config.toml
fused_qkv = true
inner_norm = false
max_precond_dim = 1024
adamw_weight_decay_other_params = 0.01
Rows from block 2 of a small self-supervised audio encoder (BEST-RQ), named by matrix and row number. Rows with one number belong to one neuron. Each number is 128 + 32 x the weight over its row's rms, rounded and kept within 0 to 255. All counts start at 0. After the name is the row's rms in percent of the matrix's.
After each neuron's rows are labels from the 100 clips, of 14976, where the neuron reaches its highest value: "top examples" is what is common among them. Only what is clearly more common there than usual is listed. The data: read English sentences (LibriTTS-R).
# fc1: first MLP up (model.blocks.2.ff1.fc1.weight, 480x160), inputs 0-159
# fc2: first MLP down (model.blocks.2.ff1.fc2.weight, 160x480, transposed), outputs 0-159

fc1.447 113 [126  89 112 117 106 123 178 140 118 133 140 116 155  62 125 141 180 148 138 106 168 105  97  86 132 111 172 210 158 142 147 155  89 137  93 150 136 172  72  85 149 155 121 132 134 168 113 121 126 112  70  71 114 127 188  84 136 121 166 131 102 101 100  82 118 166 167  65 158 160 112 144  62 137 115 159  88 154 156 198  84 143 111 171 113 118  63 124 157 159 100 132 109 122 132 125 171 111 134 113 109 176 111  94 123 167 194  78 125  94 113  63  99 132 151  78 163 155  57 120 103  49 115 173 167  75 133 150 131 112 111 125 135 146 154 131 119 158 123 174  87 159 168 189 127 155 106 100 134 141 121  82 117 151 173 117 131 152 126  98]
fc2.447 091 [171 161  91 171 122 133 123 119  95  88 161 142 140 133 132  90 160 139 125 124 114 140 137 161 125 136 157 159 121 114 110 129  62 137  56 100 166 143 118  62 128 139  95 123 146 241 110 133 158 118 161  89 113 143 178 106 131 175 120 152 137  57 172 163 127 139 159 108 121 139 140 130 105 180 130 158  90 149 108 123 151 103 118 170 145 137 122 120 145 152  88 132 135  92 154 108 142 188 166  99 168 194  75  90 125 146 117 148 150 155 154 135 141 135 159 110 100 166  96  97  90 166 122 154 203 149  68 181  97 136 131 147  90 122  97 193 171 163 121 108 100 170 195 170 125 132  50 116 139 116  63  63 158 132 139 133 113 186 121 122]
top examples: voice: male

fc1.94 102 [161 137 119 187 170 136  88 124 144 179 100 103 122  81 110  97 100 129  79 133 109 125 145 140 168 147 106 108 124  95 125 113  99  33 118 137 165 114 150 104 106 110  95 121 124 179 174 193 120 108 144 120 101  98 119 133  81 119 105 144 107 163 140 169 175 111 124 162  89 135 137  86 111 144  87 141 120 128 218  71  86 146 156  96 168 121  57 124 142 101 139  71  54 154 110 153 174 101  12 120 148 136 141 127 108  83 112 104 114 104 113 147  73 184  75 127 154 125 130  83 141  85 104 125 158 165 127 156 103  69 123 129 165 130 126 126 164 192 102  99 132 156 106 130 126 117 121 126 168 106 144  93 102  95 125 151 170 107  70 135]
fc2.94 099 [119 146 150 116 122 117 110  93 117 154 167 138 116 163 137  92  89 158 132  54 127 106  65 105 123 154 128 149 154 161 146  86 117 118 129  75 147 128 139 156  81 123 188  98 132 170 123 157 143 152  97 120 134  96  95 105 120  90 132  99 129 161 109 131 152  80 108 103 104 143 158 149 133  92  44 123 120 182 129 144 104 158 141 107 132 234  54 150  93 141 140 127  67 113 117 134 174 126 145 123 140 112 194 108 119 171 137 128  87  65  93 124  92 158 107 156 221  97 135 131 144  82  63 127 139 141 163 182  42 120 137 146 174 124 148 142 122 111 119 155  95 183 128 183  75 100 126 170  79 102 139 143 116 119 129 197 133 137 132 124]
top examples: voice: male

fc1.460 092 [150 132  86 146  92 141 119 143 149 179  91 159 138 128 112 174 159 142 139 131 110 153 138 145 172 104 141  87 115 137  71  87  66 153 103  95 115  99 110 120 151 107 153 194 130  88  81 137 120  78 106 102 143 154 120 123 108 121 122 100 119 102 110 132 163 144 117 142 132 186 166  76  74  90 124 132 186  95 162  96 116 152 121 176 159 158  96 129  90 177  99 148  79 147 107 149  87 117 201  78 173 124 119 138 123 154 162 124 135  73 128 172 110 159 226 115 144 114 124  74 157 134 116 117 115 128  69 143 146 105  98 136  40  76 134 144 112 114  92  76  76 159 103 179 165 118 113 134 156  83 145 122 180 117 141 102  74 210 133 131]
fc2.460 091 [128 131  61  93  95 116 130 151 105 177  98 141 107 110 143 141 140  86 142 133 149  66 107 149 132 145 105 104 116 131  74  86 109 138 115 151 107 140  70 131  72 102 152 162 130 138 123 124 156 140 174 175 141 203 110 118 111 146 157 155 134 152 146 124 153 134 153 134 149 159 190 152  74 125  80 162 163 125 202 122 166 111  84 174  63 112 156 122  53  80 116 109 127 119  66 112 125  88 148  93 172 126 130 161 154 130 197 142 123  72 114 101 100 168 175 108 138 139 141 153 161  90 118 118 145 142 153  94 155 143 140 141  90 144 141 152 111 115 124  61 178 101 165 160 159 137 159 135  85 115  92  81 146 169  76  80  56 199 172 106]
top examples: voice: female

fc1.425 100 [205 172 141 118 110  67  94 131 164 217  88 174 121  89 122  57  82 126 106 117 216 156  82 163 118  81 111  84 108 129 161 139  94  99 100  80 141 126 105 164 117 156 158 124 137 121 110 149 147  89 167  77  86  90 125 152 125 162 100 103 156 130  87 116 154 179 157  90 132 224 129 163  92  93 124 137 142 150 104 120  99 126 131 181 179  88 101 113  90 132 171 118 119 120 130 134 149 122 100  98 112 146 119 131 144 139 167  39 109 127 132 168 186 182 148  95 140 189 129 194  96 106 134 142 158 148 171 120  63 161 106 119 117 149 150 138 127  94 119 147 160  97 165 129 146 134  93 112 117 140 128 162 121 130 151 137 151 148 102 119]
fc2.425 097 [117 119  93  90 125 114 126 110 179 133 139 122 100  95 151  79 162  95 104 138 120 130  94 145 141 156 115 113 139 131 124 156 126 128 178  94  95 141 123 183 151 133 103 192 111 132 121 115 150  92 134  95 103 148  97 148 176 114 139 179 124 127 109 157 106  72 137  83 146 138 135 149  88 138 107 150 100 108 120 152 132  94  67 187 166 138 122 108 123 100 119 154 135 150 107 176 145 173 143 148 150 132  51 118 126 171 182  43 164  96 135 135 162 146 169 162 105 191  76 190  96  72 103 106 144 156 168  90 123 138 153  82 118 139 108 213 137 120 122 181  63 146 117  45 125 134 148 127  97 137  71 121  79 170 171 180 102 191  85 135]
top examples: voice: male

fc1.404 106 [168  95  50 103 106 152 177  98 101 148 124 121 117 246 168 105 117  94  87 182 102  86  77 104 119 100 189 132  42 141 162  72 119 120 154 131  98 191 100 102  88 126  91 153  88 119 139 153  90 153 155  73 128 108 124 129 124 196 205  90  68 130 133 134 105 128 158  83 155 111 173 103 123 139  96 116 116 179 129 144 139 105 134  67 139 138 101 146 117 137 106 175 136 146 137 127  93 106 108 120  87 107 113 147  98  95 109 160 143 115  91 154 144 169 147 147 114 133  98 164 128 177 127 129 117 130 130  70  54 147 177 111 129 136 136 138 166  94 153 132  85  91  96 119  97 172 134 107 147 100 116 113 156  77 120 128 166 109 161 131]
fc2.404 094 [165 163 106 151  93  74  96  85 170 155 113 155 152 159 114 182 162 126 150 110 140 137 133 132 122 134 175 120 128 161 162 116 151 172 158 150 116 107 167 114 125  91 125 142 140  95 177 120 104 124 188 160 101 146 116 138 121 157 136 103 153 101 146 109 134 117 114 148 120  86 186 121 128 104  77  65 102 144 127  82  56  90 125  86 159 141 149 121 139 175 119 168 191 141 216  93 129 129 123 125 134 116  59 153 122  91  95 164 205 178 132 115  87 127 120 184  94 114 132 207  89 137 155 131 154 104 138 110  94 160 186 162 143 139 126 120 139 168 152  76 129 105 120 113  66 141 131  87  95  41  62 143 109  92 125 173 122  85 149 153]
top examples: voice: male

fc1.100 101 [120 188 103  90  97  67 170 130 153 114  75 118 153 182 113 156  84 121  91 117 111  92 132 104 143 133 105 159  85  60 145  91 171 151 147 124 190 160 128 131 141  61 148 149 136 138  92 120 125 127 118 107 133 181 172 145  89 165  66 151 181 110 121 138 171  84  70 108  87 108  84 100  73 130 183 110 134 182 159 134 143 162 103 159 124 174 114 121 106  99  29 163 104 145  59  89 127 106 140 107 156 103  79  94 120 132 127 187 145 123 154 155 141 115 153 135 160  84 141 164 139 136  71 101 146 111 140 162  85  84 128 121 128 112 140 154 104 161 103 114 157 117 134 149 127 185 128  81 139  83  92 144 111  93  81 109 188 149 120 149]
fc2.100 100 [127 118 179 118  88  87 103  62 132 138  47 105 112 105 102 148 154 139  97 136 169 175 151 104 182 109  75 151 150 127 172 108  72 164 142 131 143 165 154 129 120 101 116 106 143 139 178 122 140 113  97 158 157 189  83 117 142 171  74  99 142 161 113 176  77 106 101 160 106  96 167 102  75 141 154 107 139 158 152 140 157 205 178 172 101 131  75 148 126 117  92 108 119 115 121  93  83 171 144 138 191 140 165 108 162  89 154  82  93 131 117 113  92 125 164 116 124 123 158 150  52 115 179 120 122 121 113 110 122 100 168 166 147 172  95 133 164  91 105 205  89 139 102 175 132 167 149 159 120 113 106 164 131 155  69  88 172 147 145 125]
top examples: voice: female

fc1.470 103 [ 90 185 186 193 114  76  84 120 114 206 118 161  86 133 134 139  98 105 127 105 115  70 133 146 137 149  67 146 112 104 243 125 128 122 107 159  91 127  73 133 127 123 157 108 136 139  77  98 142 116 140  89  93 103 102 153 113 193 124  88 148  99 190  65 202 102 108 131  95 110 200 132 132 141  51 138 142 112 108 126 115 101 125 161 155 128 146  98 136 119  62 164 120 183 133 117 123  93 157 117 128 136 122 117  93 138 103 155 115 119 101  84 109 111  89 139 112 107 140 135 101  95 136 131 132 143 202 146  90 130 114  91 149 164 159 160 144 138  70 125 147  83 125 115  89 115 149 103 140 155 105 115 198 165  92 115  68 122 153 131]
fc2.470 095 [ 97 189 136 143  63  52 147 166 116 122 125 150 129  90 177  53 132 137 139 117 141 120  80 186 143 145 124 107 113  71 140  93 135 111 191 187 125 139 130  80 145 125 113  95 118 112 126 101 129 136 139 182  95 146 136 113 131 233 165  72 153 120 180 112 106 188  81  58  91 111 129 106 132 146  81 130 119  80 158 112 175 145 161 159 207 112 111 112 108  82 102 152 101 159 156 121 165 115 118 151 132 152 118 141 136 115  90 146 171  98 138  83  82 118 163 159 124  87 141 132 113 179 115 144 136 110 166 164 136 177  96 113 117 139 136 130 170 196 100 103 126 156 152 108 102  71 196 100 137 168 136 143 140 154 102 153 108 132 101 131]
top examples: voice: male

fc1.396 100 [155 125  89 129  89 115 184  99  72 147 119 163 150 162  39 139 148 108 184 173 122 110 162 202 145 113 110 151 116 176 165 134  69 170 151 155  99  85 134  99 123 167  94  89  98 141 122 126 151 165 151 101 209 122 116 106 109 169 143 126  71 140 155 145 182 125  84  98 143 132 124 164 116 191 161 140 122 122 118  89 101 109 129 100 126 133 139 144  90 135 153 130  73 147 144 221 126  77 136 116 169 153 107 114 123 117 154 161 188  76  65 128 158  98 167  75 102  79 116 163 127 121  76 108  65 120 130 114  82  77 131 152 133  95 175 146 147 130 158 109 128  87 118 133 127 166 125  73 139 119 141 144 106 163 104 109 169 134  84 124]
fc2.396 106 [142 163 105 100 116 136 133 104 110 112 135 233 135 104 135 139 120 124 175 119 142 107 135 140 172 161 139 106 159 137 128  73  99 197 160 179 112 142  71 147 108 170 127 116 108 175 136 120 118  87 141  97 164 190 191  83 109 168 151  97 133 143 106 104 142  83 110 146 111 128  94 207  96 110 107 123 106  68 108 180 121  94 102 100 155 103 146  46 110 187 181 135 134 121 204 157 121  92  74 112  67 119 111 162 149 157 141  74 165 112 103  99 141  91 167 115 139 105  95 118 138 130 140  93 107 181 125 165 144 120 178 154 133 159 110 102 154 103 135 116 139 126 116 120 160 234 112  93 148 144 128 141  99 140 147 122 132 143 166  77]
top examples: voice: male

fc1.53 106 [ 42 162 155 114 121 165 123 162 131 133 102 165  77 141 129 108 148 186 163  84 135 123 157 120  99 126 116 136 148 155  75 117 115  67 140 169 188 102 126 146 120  97 187 134 105 131 125 150 160 150  80 164  92 149 116 125 142 177  70 122 114  73 137  96 139 112 184 143 174 171  61  83 138  67 174 157 134 118  77 101 112 164 150 110 128 112 113 126 170 179 101 114 104  90 102 166 137 127 130 121 199  84 127  91 136 177 116 140 157 140  96  94 190 172 187 124 173 128 132 161 127 128 118 164 110 110 121  77 108 147 154  64 104 172 140 162 135 121  97  92 169 116 137 173  49 135 121 144  74  77 129  93 133 146 150 108  93 150 128 138]
fc2.53 114 [114 156 118 155  82 133  77 115 116 135 144 139 167 119 152 151 153 144 122 128 148 166 103 111 118  38 138 145 122  80 148 130 115 148 103 113 150  89  69 140 129 131 128 138 128 152 102 164 197 162 129 137 152 149 188  71 124 140  98 161 128 114 107 122 138 179 158 107 116 141  64 189  97 109 171  97 178 106 102 113  95  87  98 167 128 211  88 201 151 170 156 120 162 138 135 136 116 120  92 122 152 118 108 126 177 108 153 185  96 118 175 162 110 193 185  67 115 133 196 163 130  86 141 149 111 140 116  93 138 144 149  78 137 138 115 146 161 143 162 168 150 177  78 126  51  98 136 107 131 120 143 215 138 156  82 114 156 113 149 131]
top examples: voice: female

fc1.141 104 [ 66 186 124 117  71 183 136 139 105 118 158 129 145 101 167 140  97 148  54 159 142 119  90  71 120 122 106 107 125  25 196  98 146 152 127 149 169 154 121 134 193 134 128  48 139 154 115 136 115 136 188  98 107  96 183 193  35 131 152 117 110 198  67 109 136 101 138 102 107 110 130 113 127  80 102 142 130 125  61  93 133 116 104 134  89 163 134  94  87 118 119 103 124  81 146 140 108 115 179 139 101 110  84 163 107  80 104 179 135 111 135 116 127 173 116 155 191 159  70 167 104  98 128 110 136 103 145 127 150 153 141 104 106 153 148 111 187 139 144 114 111 151 122 132 133 137 131 102 115 149 138  97 160  88  83 144 100 109 136 149]
fc2.141 099 [112 157 150 199 136 201 187 116 166 114 169 137 179  85 200 108 156 115  78 163 139  89 152 138 156  79 158 139 144 126 156 145 128 156 161  84 129 104 155 134 157 151 196 132 119 138 110 139 135 168 138 154 119 188 116 205 133  99 115 146  97 139 103 125  90 107 113 186 155 108 106 118 184  67 120  83 123 108 107  92  98 149 160 170 115 191 152 125 157 115 158 118 128  93 128 101 156 105 138 117 149 133  68 111 176  97  93  65  95 137 147 132 159 188 150 138 155 170 112 121 136 101 137  93 171 142 179  77 165 128 124 116 130 139 135 158 128 127  93 179 103 171 168  99 159  94 130 136  82  87  91 100 186 205 164 137 113 136 125 151]
top examples: voice: male

fc1.247 098 [121 166 120 151 138 216 121 144 131 112 178  76 140 159 183 160  78 143  75 114 132 151 135 157 118 128  97 136 106 173 102 112  83 201 173 171 102 159 118 139  93 107 118  87  79 161 121 104 121 135 146  84 104 147 106 143 155 115 235  83  70 130  99 106 110 120 107 102 143 141  77 124  80 138 112  87  74 136 104 160 140 114  99 140 113 147 158 140  98 134  77 105 133 110 144 138 107 130 123 198  92 110 135  89 151 112 117 151 101 161 142 103 177 118 136 105 128 141 145 147  71  94 105 129 142 193 138  63  93 152 152 107  95 124 129 146 230 174 173 164  97 146 199 180 113 164  71 119 110 124 142 122 116 158 116 115 119 125 135 117]
fc2.247 117 [140 108 164 137  93 228 130 197 140 106 149 104 120 165 171 161 113 125  96 112 129 128 119 147 164 188 121 165 138 241 146  76 174 140 152 142  99 100 124 165 182 159 113 169 116 111 130 151 112 133 187  97  89 134 129 123 104 138 161  92 143 212 100 128 159 111 164  98 103 105 130 134  37 126  69 167  96 136  85 182 138 121  97 206 120 148 171 157  83 167  62 125 167 158 108 116  96 132 158 167 120 144 103  96 109 126 150 155 146 145 105 125 145  78 124 136 134 154 142  64  76 132 133 143 143 132 155 117 118 132 165 120 103 128 136 162 122 141 123 182  90 179 119  92 112  81 117 127 101 131 132 154 140 142 118 103  74 134 115 133]
top examples: voice: male