config.yaml
model: "self-supervised audio encoder (BEST-RQ)"
win_length: 400
norm: "rmsnorm"
qk_norm: false
layers: 6
width: 160
positions: "relative_bias"
shampoo_beta: 0.95
one_sided: false
warmup_steps: 430
Rows from block 2, named by matrix and row number. Each number is 200 + 20 x the weight over its row's rms, rounded and kept within 0 to 999. All counts start at 0.
# pw2: conv module project (model.blocks.2.conv.pw2.weight, 160x160), inputs 0-79
pw2.103,175,200,178,236,208,209,203,213,190,216,229,171,224,195,201,189,170,186,208,219,219,175,166,186,214,230,213,178,170,181,185,201,195,204,177,224,209,189,206,214,204,182,194,179,197,207,224,188,240,190,193,224,195,164,221,165,219,185,206,222,222,217,198,203,186,216,179,194,198,191,225,186,244,211,181,265,194,193,190,186
pw2.104,180,209,187,208,198,197,188,177,224,184,187,205,184,225,170,247,197,178,207,226,191,201,189,197,171,215,196,187,159,233,189,213,192,226,185,223,202,162,228,220,209,210,204,193,249,166,193,183,195,184,200,229,191,168,186,223,239,191,220,219,208,201,197,221,201,201,224,227,218,185,215,206,207,201,158,182,227,200,192,198
pw2.105,204,230,241,202,190,204,216,172,217,179,209,210,209,183,182,196,213,209,189,214,170,195,189,246,172,210,185,196,176,212,176,214,170,234,194,221,182,175,232,175,174,210,223,181,203,224,182,207,212,194,192,176,192,237,219,236,190,199,219,227,191,186,189,190,182,214,176,175,184,191,197,203,201,194,201,217,224,202,215,213
pw2.106,203,182,174,222,218,224,194,195,194,215,237,170,227,223,187,171,163,207,203,198,207,216,201,175,196,187,221,218,180,198,232,183,209,192,217,207,200,201,216,175,164,162,194,236,203,230,238,186,208,196,222,203,177,219,187,207,196,199,148,207,164,180,175,187,200,154,208,185,227,211,203,202,174,189,191,231,193,219,192,217
pw2.107,235,218,225,213,180,193,219,211,231,185,190,212,198,220,170,216,162,204,190,175,209,227,223,210,210,199,222,203,188,166,232,183,190,217,201,208,207,218,204,224,167,210,177,184,209,197,173,183,228,219,199,220,204,232,182,226,215,256,209,216,257,200,215,191,205,214,216,197,181,207,221,199,235,169,230,203,205,185,205,184
pw2.108,226,213,180,167,195,215,197,224,234,180,189,203,189,206,249,210,202,203,181,176,162,176,208,207,212,197,213,201,244,170,172,212,174,214,192,187,199,187,192,222,202,239,187,176,180,204,198,213,178,205,214,189,222,193,200,185,192,232,184,181,202,174,221,190,218,214,174,213,173,162,180,219,197,184,173,171,200,196,179,211
pw2.109,184,200,200,210,169,227,224,197,201,214,193,180,207,182,219,161,218,192,184,183,192,177,216,198,185,201,189,190,209,224,211,186,189,214,193,210,209,217,158,186,163,215,192,206,200,192,200,199,221,173,194,200,240,213,226,204,239,199,195,171,193,212,219,191,168,182,188,195,168,216,196,196,177,167,197,234,201,217,209,175
pw2.110,183,226,201,145,173,181,213,197,205,151,241,200,198,210,195,207,242,213,162,201,211,205,226,209,185,208,216,211,198,168,201,236,225,200,218,170,243,177,202,207,189,212,208,182,196,173,207,219,220,198,219,216,183,185,246,177,186,185,179,187,238,195,196,231,204,208,224,196,200,197,171,180,242,198,174,211,198,221,198,203
pw2.111,201,180,172,188,201,229,190,206,181,166,211,212,206,206,184,222,202,215,193,197,224,189,184,217,175,191,187,210,203,207,188,198,209,183,230,188,210,192,200,231,176,200,190,178,222,168,171,238,199,203,187,177,209,210,183,234,182,188,213,197,193,206,197,201,220,235,217,204,173,219,162,203,205,225,159,192,198,196,178,205
pw2.112,204,187,162,263,164,203,202,202,184,199,192,187,181,207,174,236,191,200,186,213,213,217,205,154,248,218,206,213,251,230,196,198,195,210,159,184,189,182,223,204,197,201,188,177,210,195,202,173,163,170,177,240,205,204,228,194,163,190,199,216,188,211,202,192,190,208,219,180,178,209,208,217,211,178,186,219,196,224,212,208
pw2.113,205,180,193,205,218,229,186,187,193,184,181,226,201,195,167,165,211,192,231,179,227,205,214,212,206,169,188,193,197,193,197,197,217,209,187,182,205,215,162,238,193,192,189,205,213,180,199,232,216,222,212,180,235,222,176,219,232,171,167,190,215,206,177,214,212,190,219,202,166,179,193,217,236,219,218,163,190,213,198,225
pw2.114,182,206,195,191,188,198,234,207,220,208,197,216,223,191,198,192,185,180,199,235,166,207,211,161,167,208,179,230,162,200,209,194,227,201,185,189,207,191,222,183,223,216,198,205,232,211,190,178,209,214,204,222,197,194,212,173,167,198,170,205,187,215,194,214,190,210,199,214,209,208,220,150,223,248,223,239,226,187,212,241
pw2.115,239,244,217,202,214,196,210,189,170,210,211,200,207,249,175,202,193,174,186,180,180,225,203,199,196,171,185,184,190,232,215,187,186,192,174,186,195,197,237,194,197,225,181,204,188,199,201,181,201,228,214,165,216,217,203,201,225,166,186,189,214,205,221,227,214,204,205,210,187,221,232,216,167,204,216,239,203,177,186,163
pw2.116,231,191,207,203,200,170,225,183,205,190,220,229,208,219,172,241,193,191,197,235,239,202,168,182,204,173,179,201,212,216,199,206,202,195,212,228,207,199,168,229,192,157,204,168,212,167,185,170,225,176,178,221,194,177,210,216,206,241,190,191,181,196,163,219,183,207,183,202,195,188,210,184,228,195,178,215,190,188,204,217
pw2.117,205,225,193,225,176,199,173,227,184,211,186,215,207,213,209,194,192,180,220,190,173,190,190,194,194,191,188,156,191,197,185,207,206,220,185,187,212,237,250,162,204,190,180,182,150,192,223,232,244,180,226,204,231,190,220,169,220,206,206,169,199,165,182,185,250,243,176,189,191,188,183,230,210,194,192,194,184,214,215,174
pw2.118,179,173,232,225,169,207,190,212,215,187,189,211,176,179,210,192,196,203,234,174,224,189,233,223,183,213,199,186,179,218,190,204,180,195,181,207,209,199,241,198,213,206,207,178,174,177,208,220,195,160,195,206,231,184,154,213,201,200,189,200,167,205,210,209,190,182,179,207,205,191,219,229,242,192,170,245,205,213,188,219
pw2.119,204,203,169,202,178,212,173,196,187,184,169,213,182,161,174,188,166,220,231,167,236,184,206,228,231,209,170,234,197,188,207,207,259,184,192,195,217,187,213,206,198,225,202,192,175,190,215,201,167,200,222,225,188,182,181,188,203,211,185,198,200,189,218,192,187,177,219,229,238,161,195,194,200,181,190,225,210,189,178,224
pw2.120,225,240,232,232,199,176,184,213,180,236,198,201,204,199,199,193,200,207,198,218,199,192,159,243,190,234,207,204,174,181,203,179,197,202,194,197,185,190,160,204,181,212,186,200,189,195,180,185,183,181,222,195,165,184,197,199,177,180,204,185,202,199,227,196,209,192,170,174,213,199,192,195,208,176,205,220,219,203,215,198
pw2.121,197,164,181,202,202,228,211,209,230,237,208,225,200,205,187,195,215,207,216,200,226,207,170,195,218,163,229,217,234,226,199,233,230,218,209,196,195,179,172,215,194,177,170,213,199,208,252,207,188,228,192,219,173,187,216,173,212,248,214,196,167,217,182,214,198,180,224,220,178,223,181,186,169,238,216,218,179,213,214,216
pw2.122,214,176,163,183,234,217,174,208,185,172,214,192,237,161,164,213,208,196,200,203,192,185,215,233,206,197,182,187,202,212,221,179,202,210,178,188,203,223,209,185,186,205,177,205,182,217,211,208,177,210,203,170,191,192,205,207,198,195,223,237,191,172,237,214,206,201,206,172,213,205,206,203,162,203,205,210,230,175,199,174
pw2.123,216,180,253,192,208,205,175,210,208,167,208,221,207,192,180,237,187,202,184,212,217,218,204,204,223,197,187,188,194,184,199,219,219,193,218,214,193,179,200,215,217,220,193,219,160,201,194,165,173,197,194,206,198,220,197,187,213,193,169,224,201,181,175,215,165,214,239,212,194,195,173,216,170,188,182,236,188,198,175,184
pw2.124,175,203,209,235,175,179,198,175,190,158,203,187,187,180,169,170,191,186,171,204,192,199,211,148,198,205,155,212,179,209,246,214,146,172,202,201,217,213,203,187,192,213,194,175,222,182,200,208,156,203,203,224,218,216,214,214,248,161,212,198,195,209,191,173,183,199,199,220,234,188,209,194,199,183,181,159,184,209,220,203
pw2.125,175,191,202,208,193,189,212,197,166,219,201,180,197,155,187,191,209,174,218,190,189,153,192,238,215,189,198,172,209,198,208,185,197,186,153,224,179,190,192,245,222,198,175,200,205,211,197,227,204,212,209,209,196,172,183,199,190,177,186,240,189,253,195,208,199,209,213,202,179,216,209,219,182,201,207,224,220,191,180,201
pw2.126,199,191,219,215,169,216,186,218,183,166,181,157,205,213,204,200,208,197,198,215,197,201,232,259,198,216,233,195,198,176,208,206,183,223,206,190,208,188,222,161,179,195,199,184,203,217,215,162,227,192,222,178,175,195,196,194,185,192,206,179,217,201,237,207,228,217,183,215,213,173,170,190,209,192,165,203,191,214,234,193
pw2.127,193,200,214,200,165,182,231,249,219,162,178,217,210,189,224,233,217,231,198,211,206,189,167,179,216,187,228,232,233,204,195,196,209,178,174,197,206,196,182,215,195,195,206,163,197,223,213,202,211,189,195,227,216,174,186,216,163,211,196,193,197,201,208,184,205,208,208,230,192,192,188,243,170,216,225,228,238,179,247,176
pw2.128,208,224,234,195,205,215,192,237,214,182,223,176,196,168,190,222,172,215,217,180,234,180,162,231,217,174,195,208,195,198,192,200,199,229,205,164,184,239,215,183,205,172,177,181,185,236,193,211,200,198,192,198,153,212,231,198,215,164,216,213,190,195,228,184,189,185,175,213,216,222,217,154,173,217,183,223,174,230,218,219
pw2.129,216,198,158,190,236,173,242,219,206,172,189,205,223,211,169,179,238,210,177,185,210,204,242,178,168,205,186,170,186,237,185,220,238,173,188,211,221,213,185,226,215,206,202,192,200,211,192,202,200,190,226,215,184,178,183,200,196,183,228,157,212,177,222,193,186,191,212,194,178,198,198,221,203,231,211,216,167,197,175,191
pw2.130,157,196,187,199,171,180,207,210,196,224,178,197,178,197,225,224,181,184,176,187,199,205,200,221,191,202,205,201,183,171,182,193,214,215,258,208,187,202,232,208,207,188,203,215,217,224,197,232,230,226,216,203,183,222,183,222,224,207,185,212,206,223,183,226,211,206,212,206,224,165,181,198,228,192,244,190,190,214,261,194
pw2.131,183,217,206,197,221,235,185,187,211,201,221,175,193,175,237,195,225,214,219,195,195,192,213,147,164,211,223,218,213,177,202,162,187,252,204,199,212,192,226,222,172,206,177,186,177,177,204,211,177,180,199,190,187,180,190,177,204,213,205,184,207,207,219,194,181,171,195,189,220,219,219,203,223,235,224,186,231,235,186,207
pw2.132,192,175,185,204,197,189,221,169,200,183,210,179,192,228,195,164,180,171,178,201,187,207,200,223,221,228,202,192,208,195,212,186,195,195,218,206,187,218,176,193,221,178,175,223,197,229,195,174,227,211,224,204,212,214,197,218,199,221,175,223,185,237,211,181,194,197,225,190,210,200,209,185,203,173,206,227,213,165,217,213
pw2.133,184,212,194,187,203,224,177,211,175,200,222,215,200,224,181,165,180,229,224,201,162,170,206,189,184,169,180,226,213,187,140,183,209,235,225,176,182,167,206,213,224,221,219,223,172,225,183,209,177,160,182,223,180,205,234,215,204,198,188,195,199,186,183,194,214,217,212,175,177,213,189,209,214,219,203,195,201,187,207,196
pw2.134,207,186,212,265,203,199,211,190,162,190,224,202,225,216,169,197,191,201,202,197,231,170,184,190,193,179,180,183,205,188,218,189,188,208,219,197,190,200,195,208,183,181,191,209,189,204,179,200,189,232,192,202,174,188,184,188,180,198,202,190,195,227,205,238,208,197,171,172,226,177,176,210,173,184,208,186,227,223,224,150
pw2.135,195,196,175,201,195,205,186,227,205,197,224,213,242,244,215,209,216,209,212,240,216,226,209,211,205,184,206,187,237,205,236,175,195,165,229,192,193,171,202,207,183,213,219,200,219,197,201,218,211,203,183,187,200,132,202,192,187,175,192,207,224,175,219,198,193,223,176,234,161,231,234,205,166,185,239,179,231,217,212,177
pw2.136,185,216,207,195,181,163,171,188,171,207,190,205,213,223,204,194,203,168,161,238,203,182,204,183,164,222,199,195,207,206,220,220,161,210,197,210,193,216,182,192,176,179,202,183,197,188,207,221,232,195,212,191,184,225,189,190,180,178,181,180,209,201,226,223,204,195,198,208,189,206,211,207,197,186,173,196,178,201,156,219
pw2.137,190,172,210,195,212,175,229,190,163,181,196,191,191,186,206,216,216,213,214,203,210,196,197,237,208,248,195,171,190,176,197,203,183,168,161,206,202,226,232,192,220,201,223,188,209,232,191,207,164,177,192,223,210,191,222,184,184,235,206,182,222,192,185,189,205,216,221,238,198,231,192,164,226,199,197,230,213,175,212,216
pw2.138,228,210,210,207,222,193,192,190,192,184,192,193,204,227,201,193,203,204,159,249,178,239,224,208,186,168,200,179,201,215,217,194,172,192,226,192,191,186,232,228,181,210,209,188,160,188,202,200,218,174,177,204,186,212,154,204,188,231,173,204,184,214,230,178,195,248,238,220,153,209,183,206,187,202,192,192,190,207,225,196
pw2.139,220,174,221,209,197,193,218,222,165,216,253,226,167,212,168,164,191,196,196,205,198,196,205,208,228,240,185,165,190,204,211,192,213,205,192,187,195,201,187,211,169,200,193,182,169,183,214,219,204,206,217,162,229,195,215,198,195,217,229,195,175,207,182,223,238,170,225,208,201,198,215,234,222,208,215,232,229,188,191,228
pw2.140,173,180,208,197,213,174,177,206,188,216,231,191,230,196,184,222,211,156,193,218,153,204,177,196,184,191,196,175,204,204,210,178,200,159,184,189,209,222,218,203,166,225,196,200,215,204,205,186,235,197,217,177,228,217,214,224,197,197,199,207,185,203,234,198,163,206,193,187,201,191,189,177,220,204,225,205,223,170,181,235
pw2.141,179,182,203,209,228,184,224,236,171,220,240,170,187,200,165,183,196,194,211,195,246,212,181,210,188,217,203,216,204,167,196,206,229,191,222,190,195,214,212,221,198,210,183,224,208,189,202,212,166,190,219,210,219,196,175,175,182,157,204,199,208,192,231,210,201,170,195,211,200,202,184,228,197,195,178,229,231,233,213,202
pw2.142,225,193,223,174,201,218,209,206,246,167,203,190,194,225,223,172,178,180,192,213,204,169,174,168,229,238,202,226,172,186,208,194,230,183,200,191,213,246,189,207,227,217,197,184,201,212,194,209,226,170,179,235,229,211,182,232,203,219,204,171,191,207,163,184,179,212,233,205,208,210,187,208,200,178,221,177,191,187,231,224
pw2.143,213,163,245,181,234,193,195,235,220,216,188,234,220,201,204,214,206,186,206,203,196,231,205,199,199,199,189,197,237,174,207,209,201,217,178,197,221,187,193,192,192,216,207,202,177,211,188,199,224,218,191,197,199,192,219,171,194,195,199,155,188,173,207,187,189,203,241,253,220,183,181,191,188,207,215,185,194,162,178,211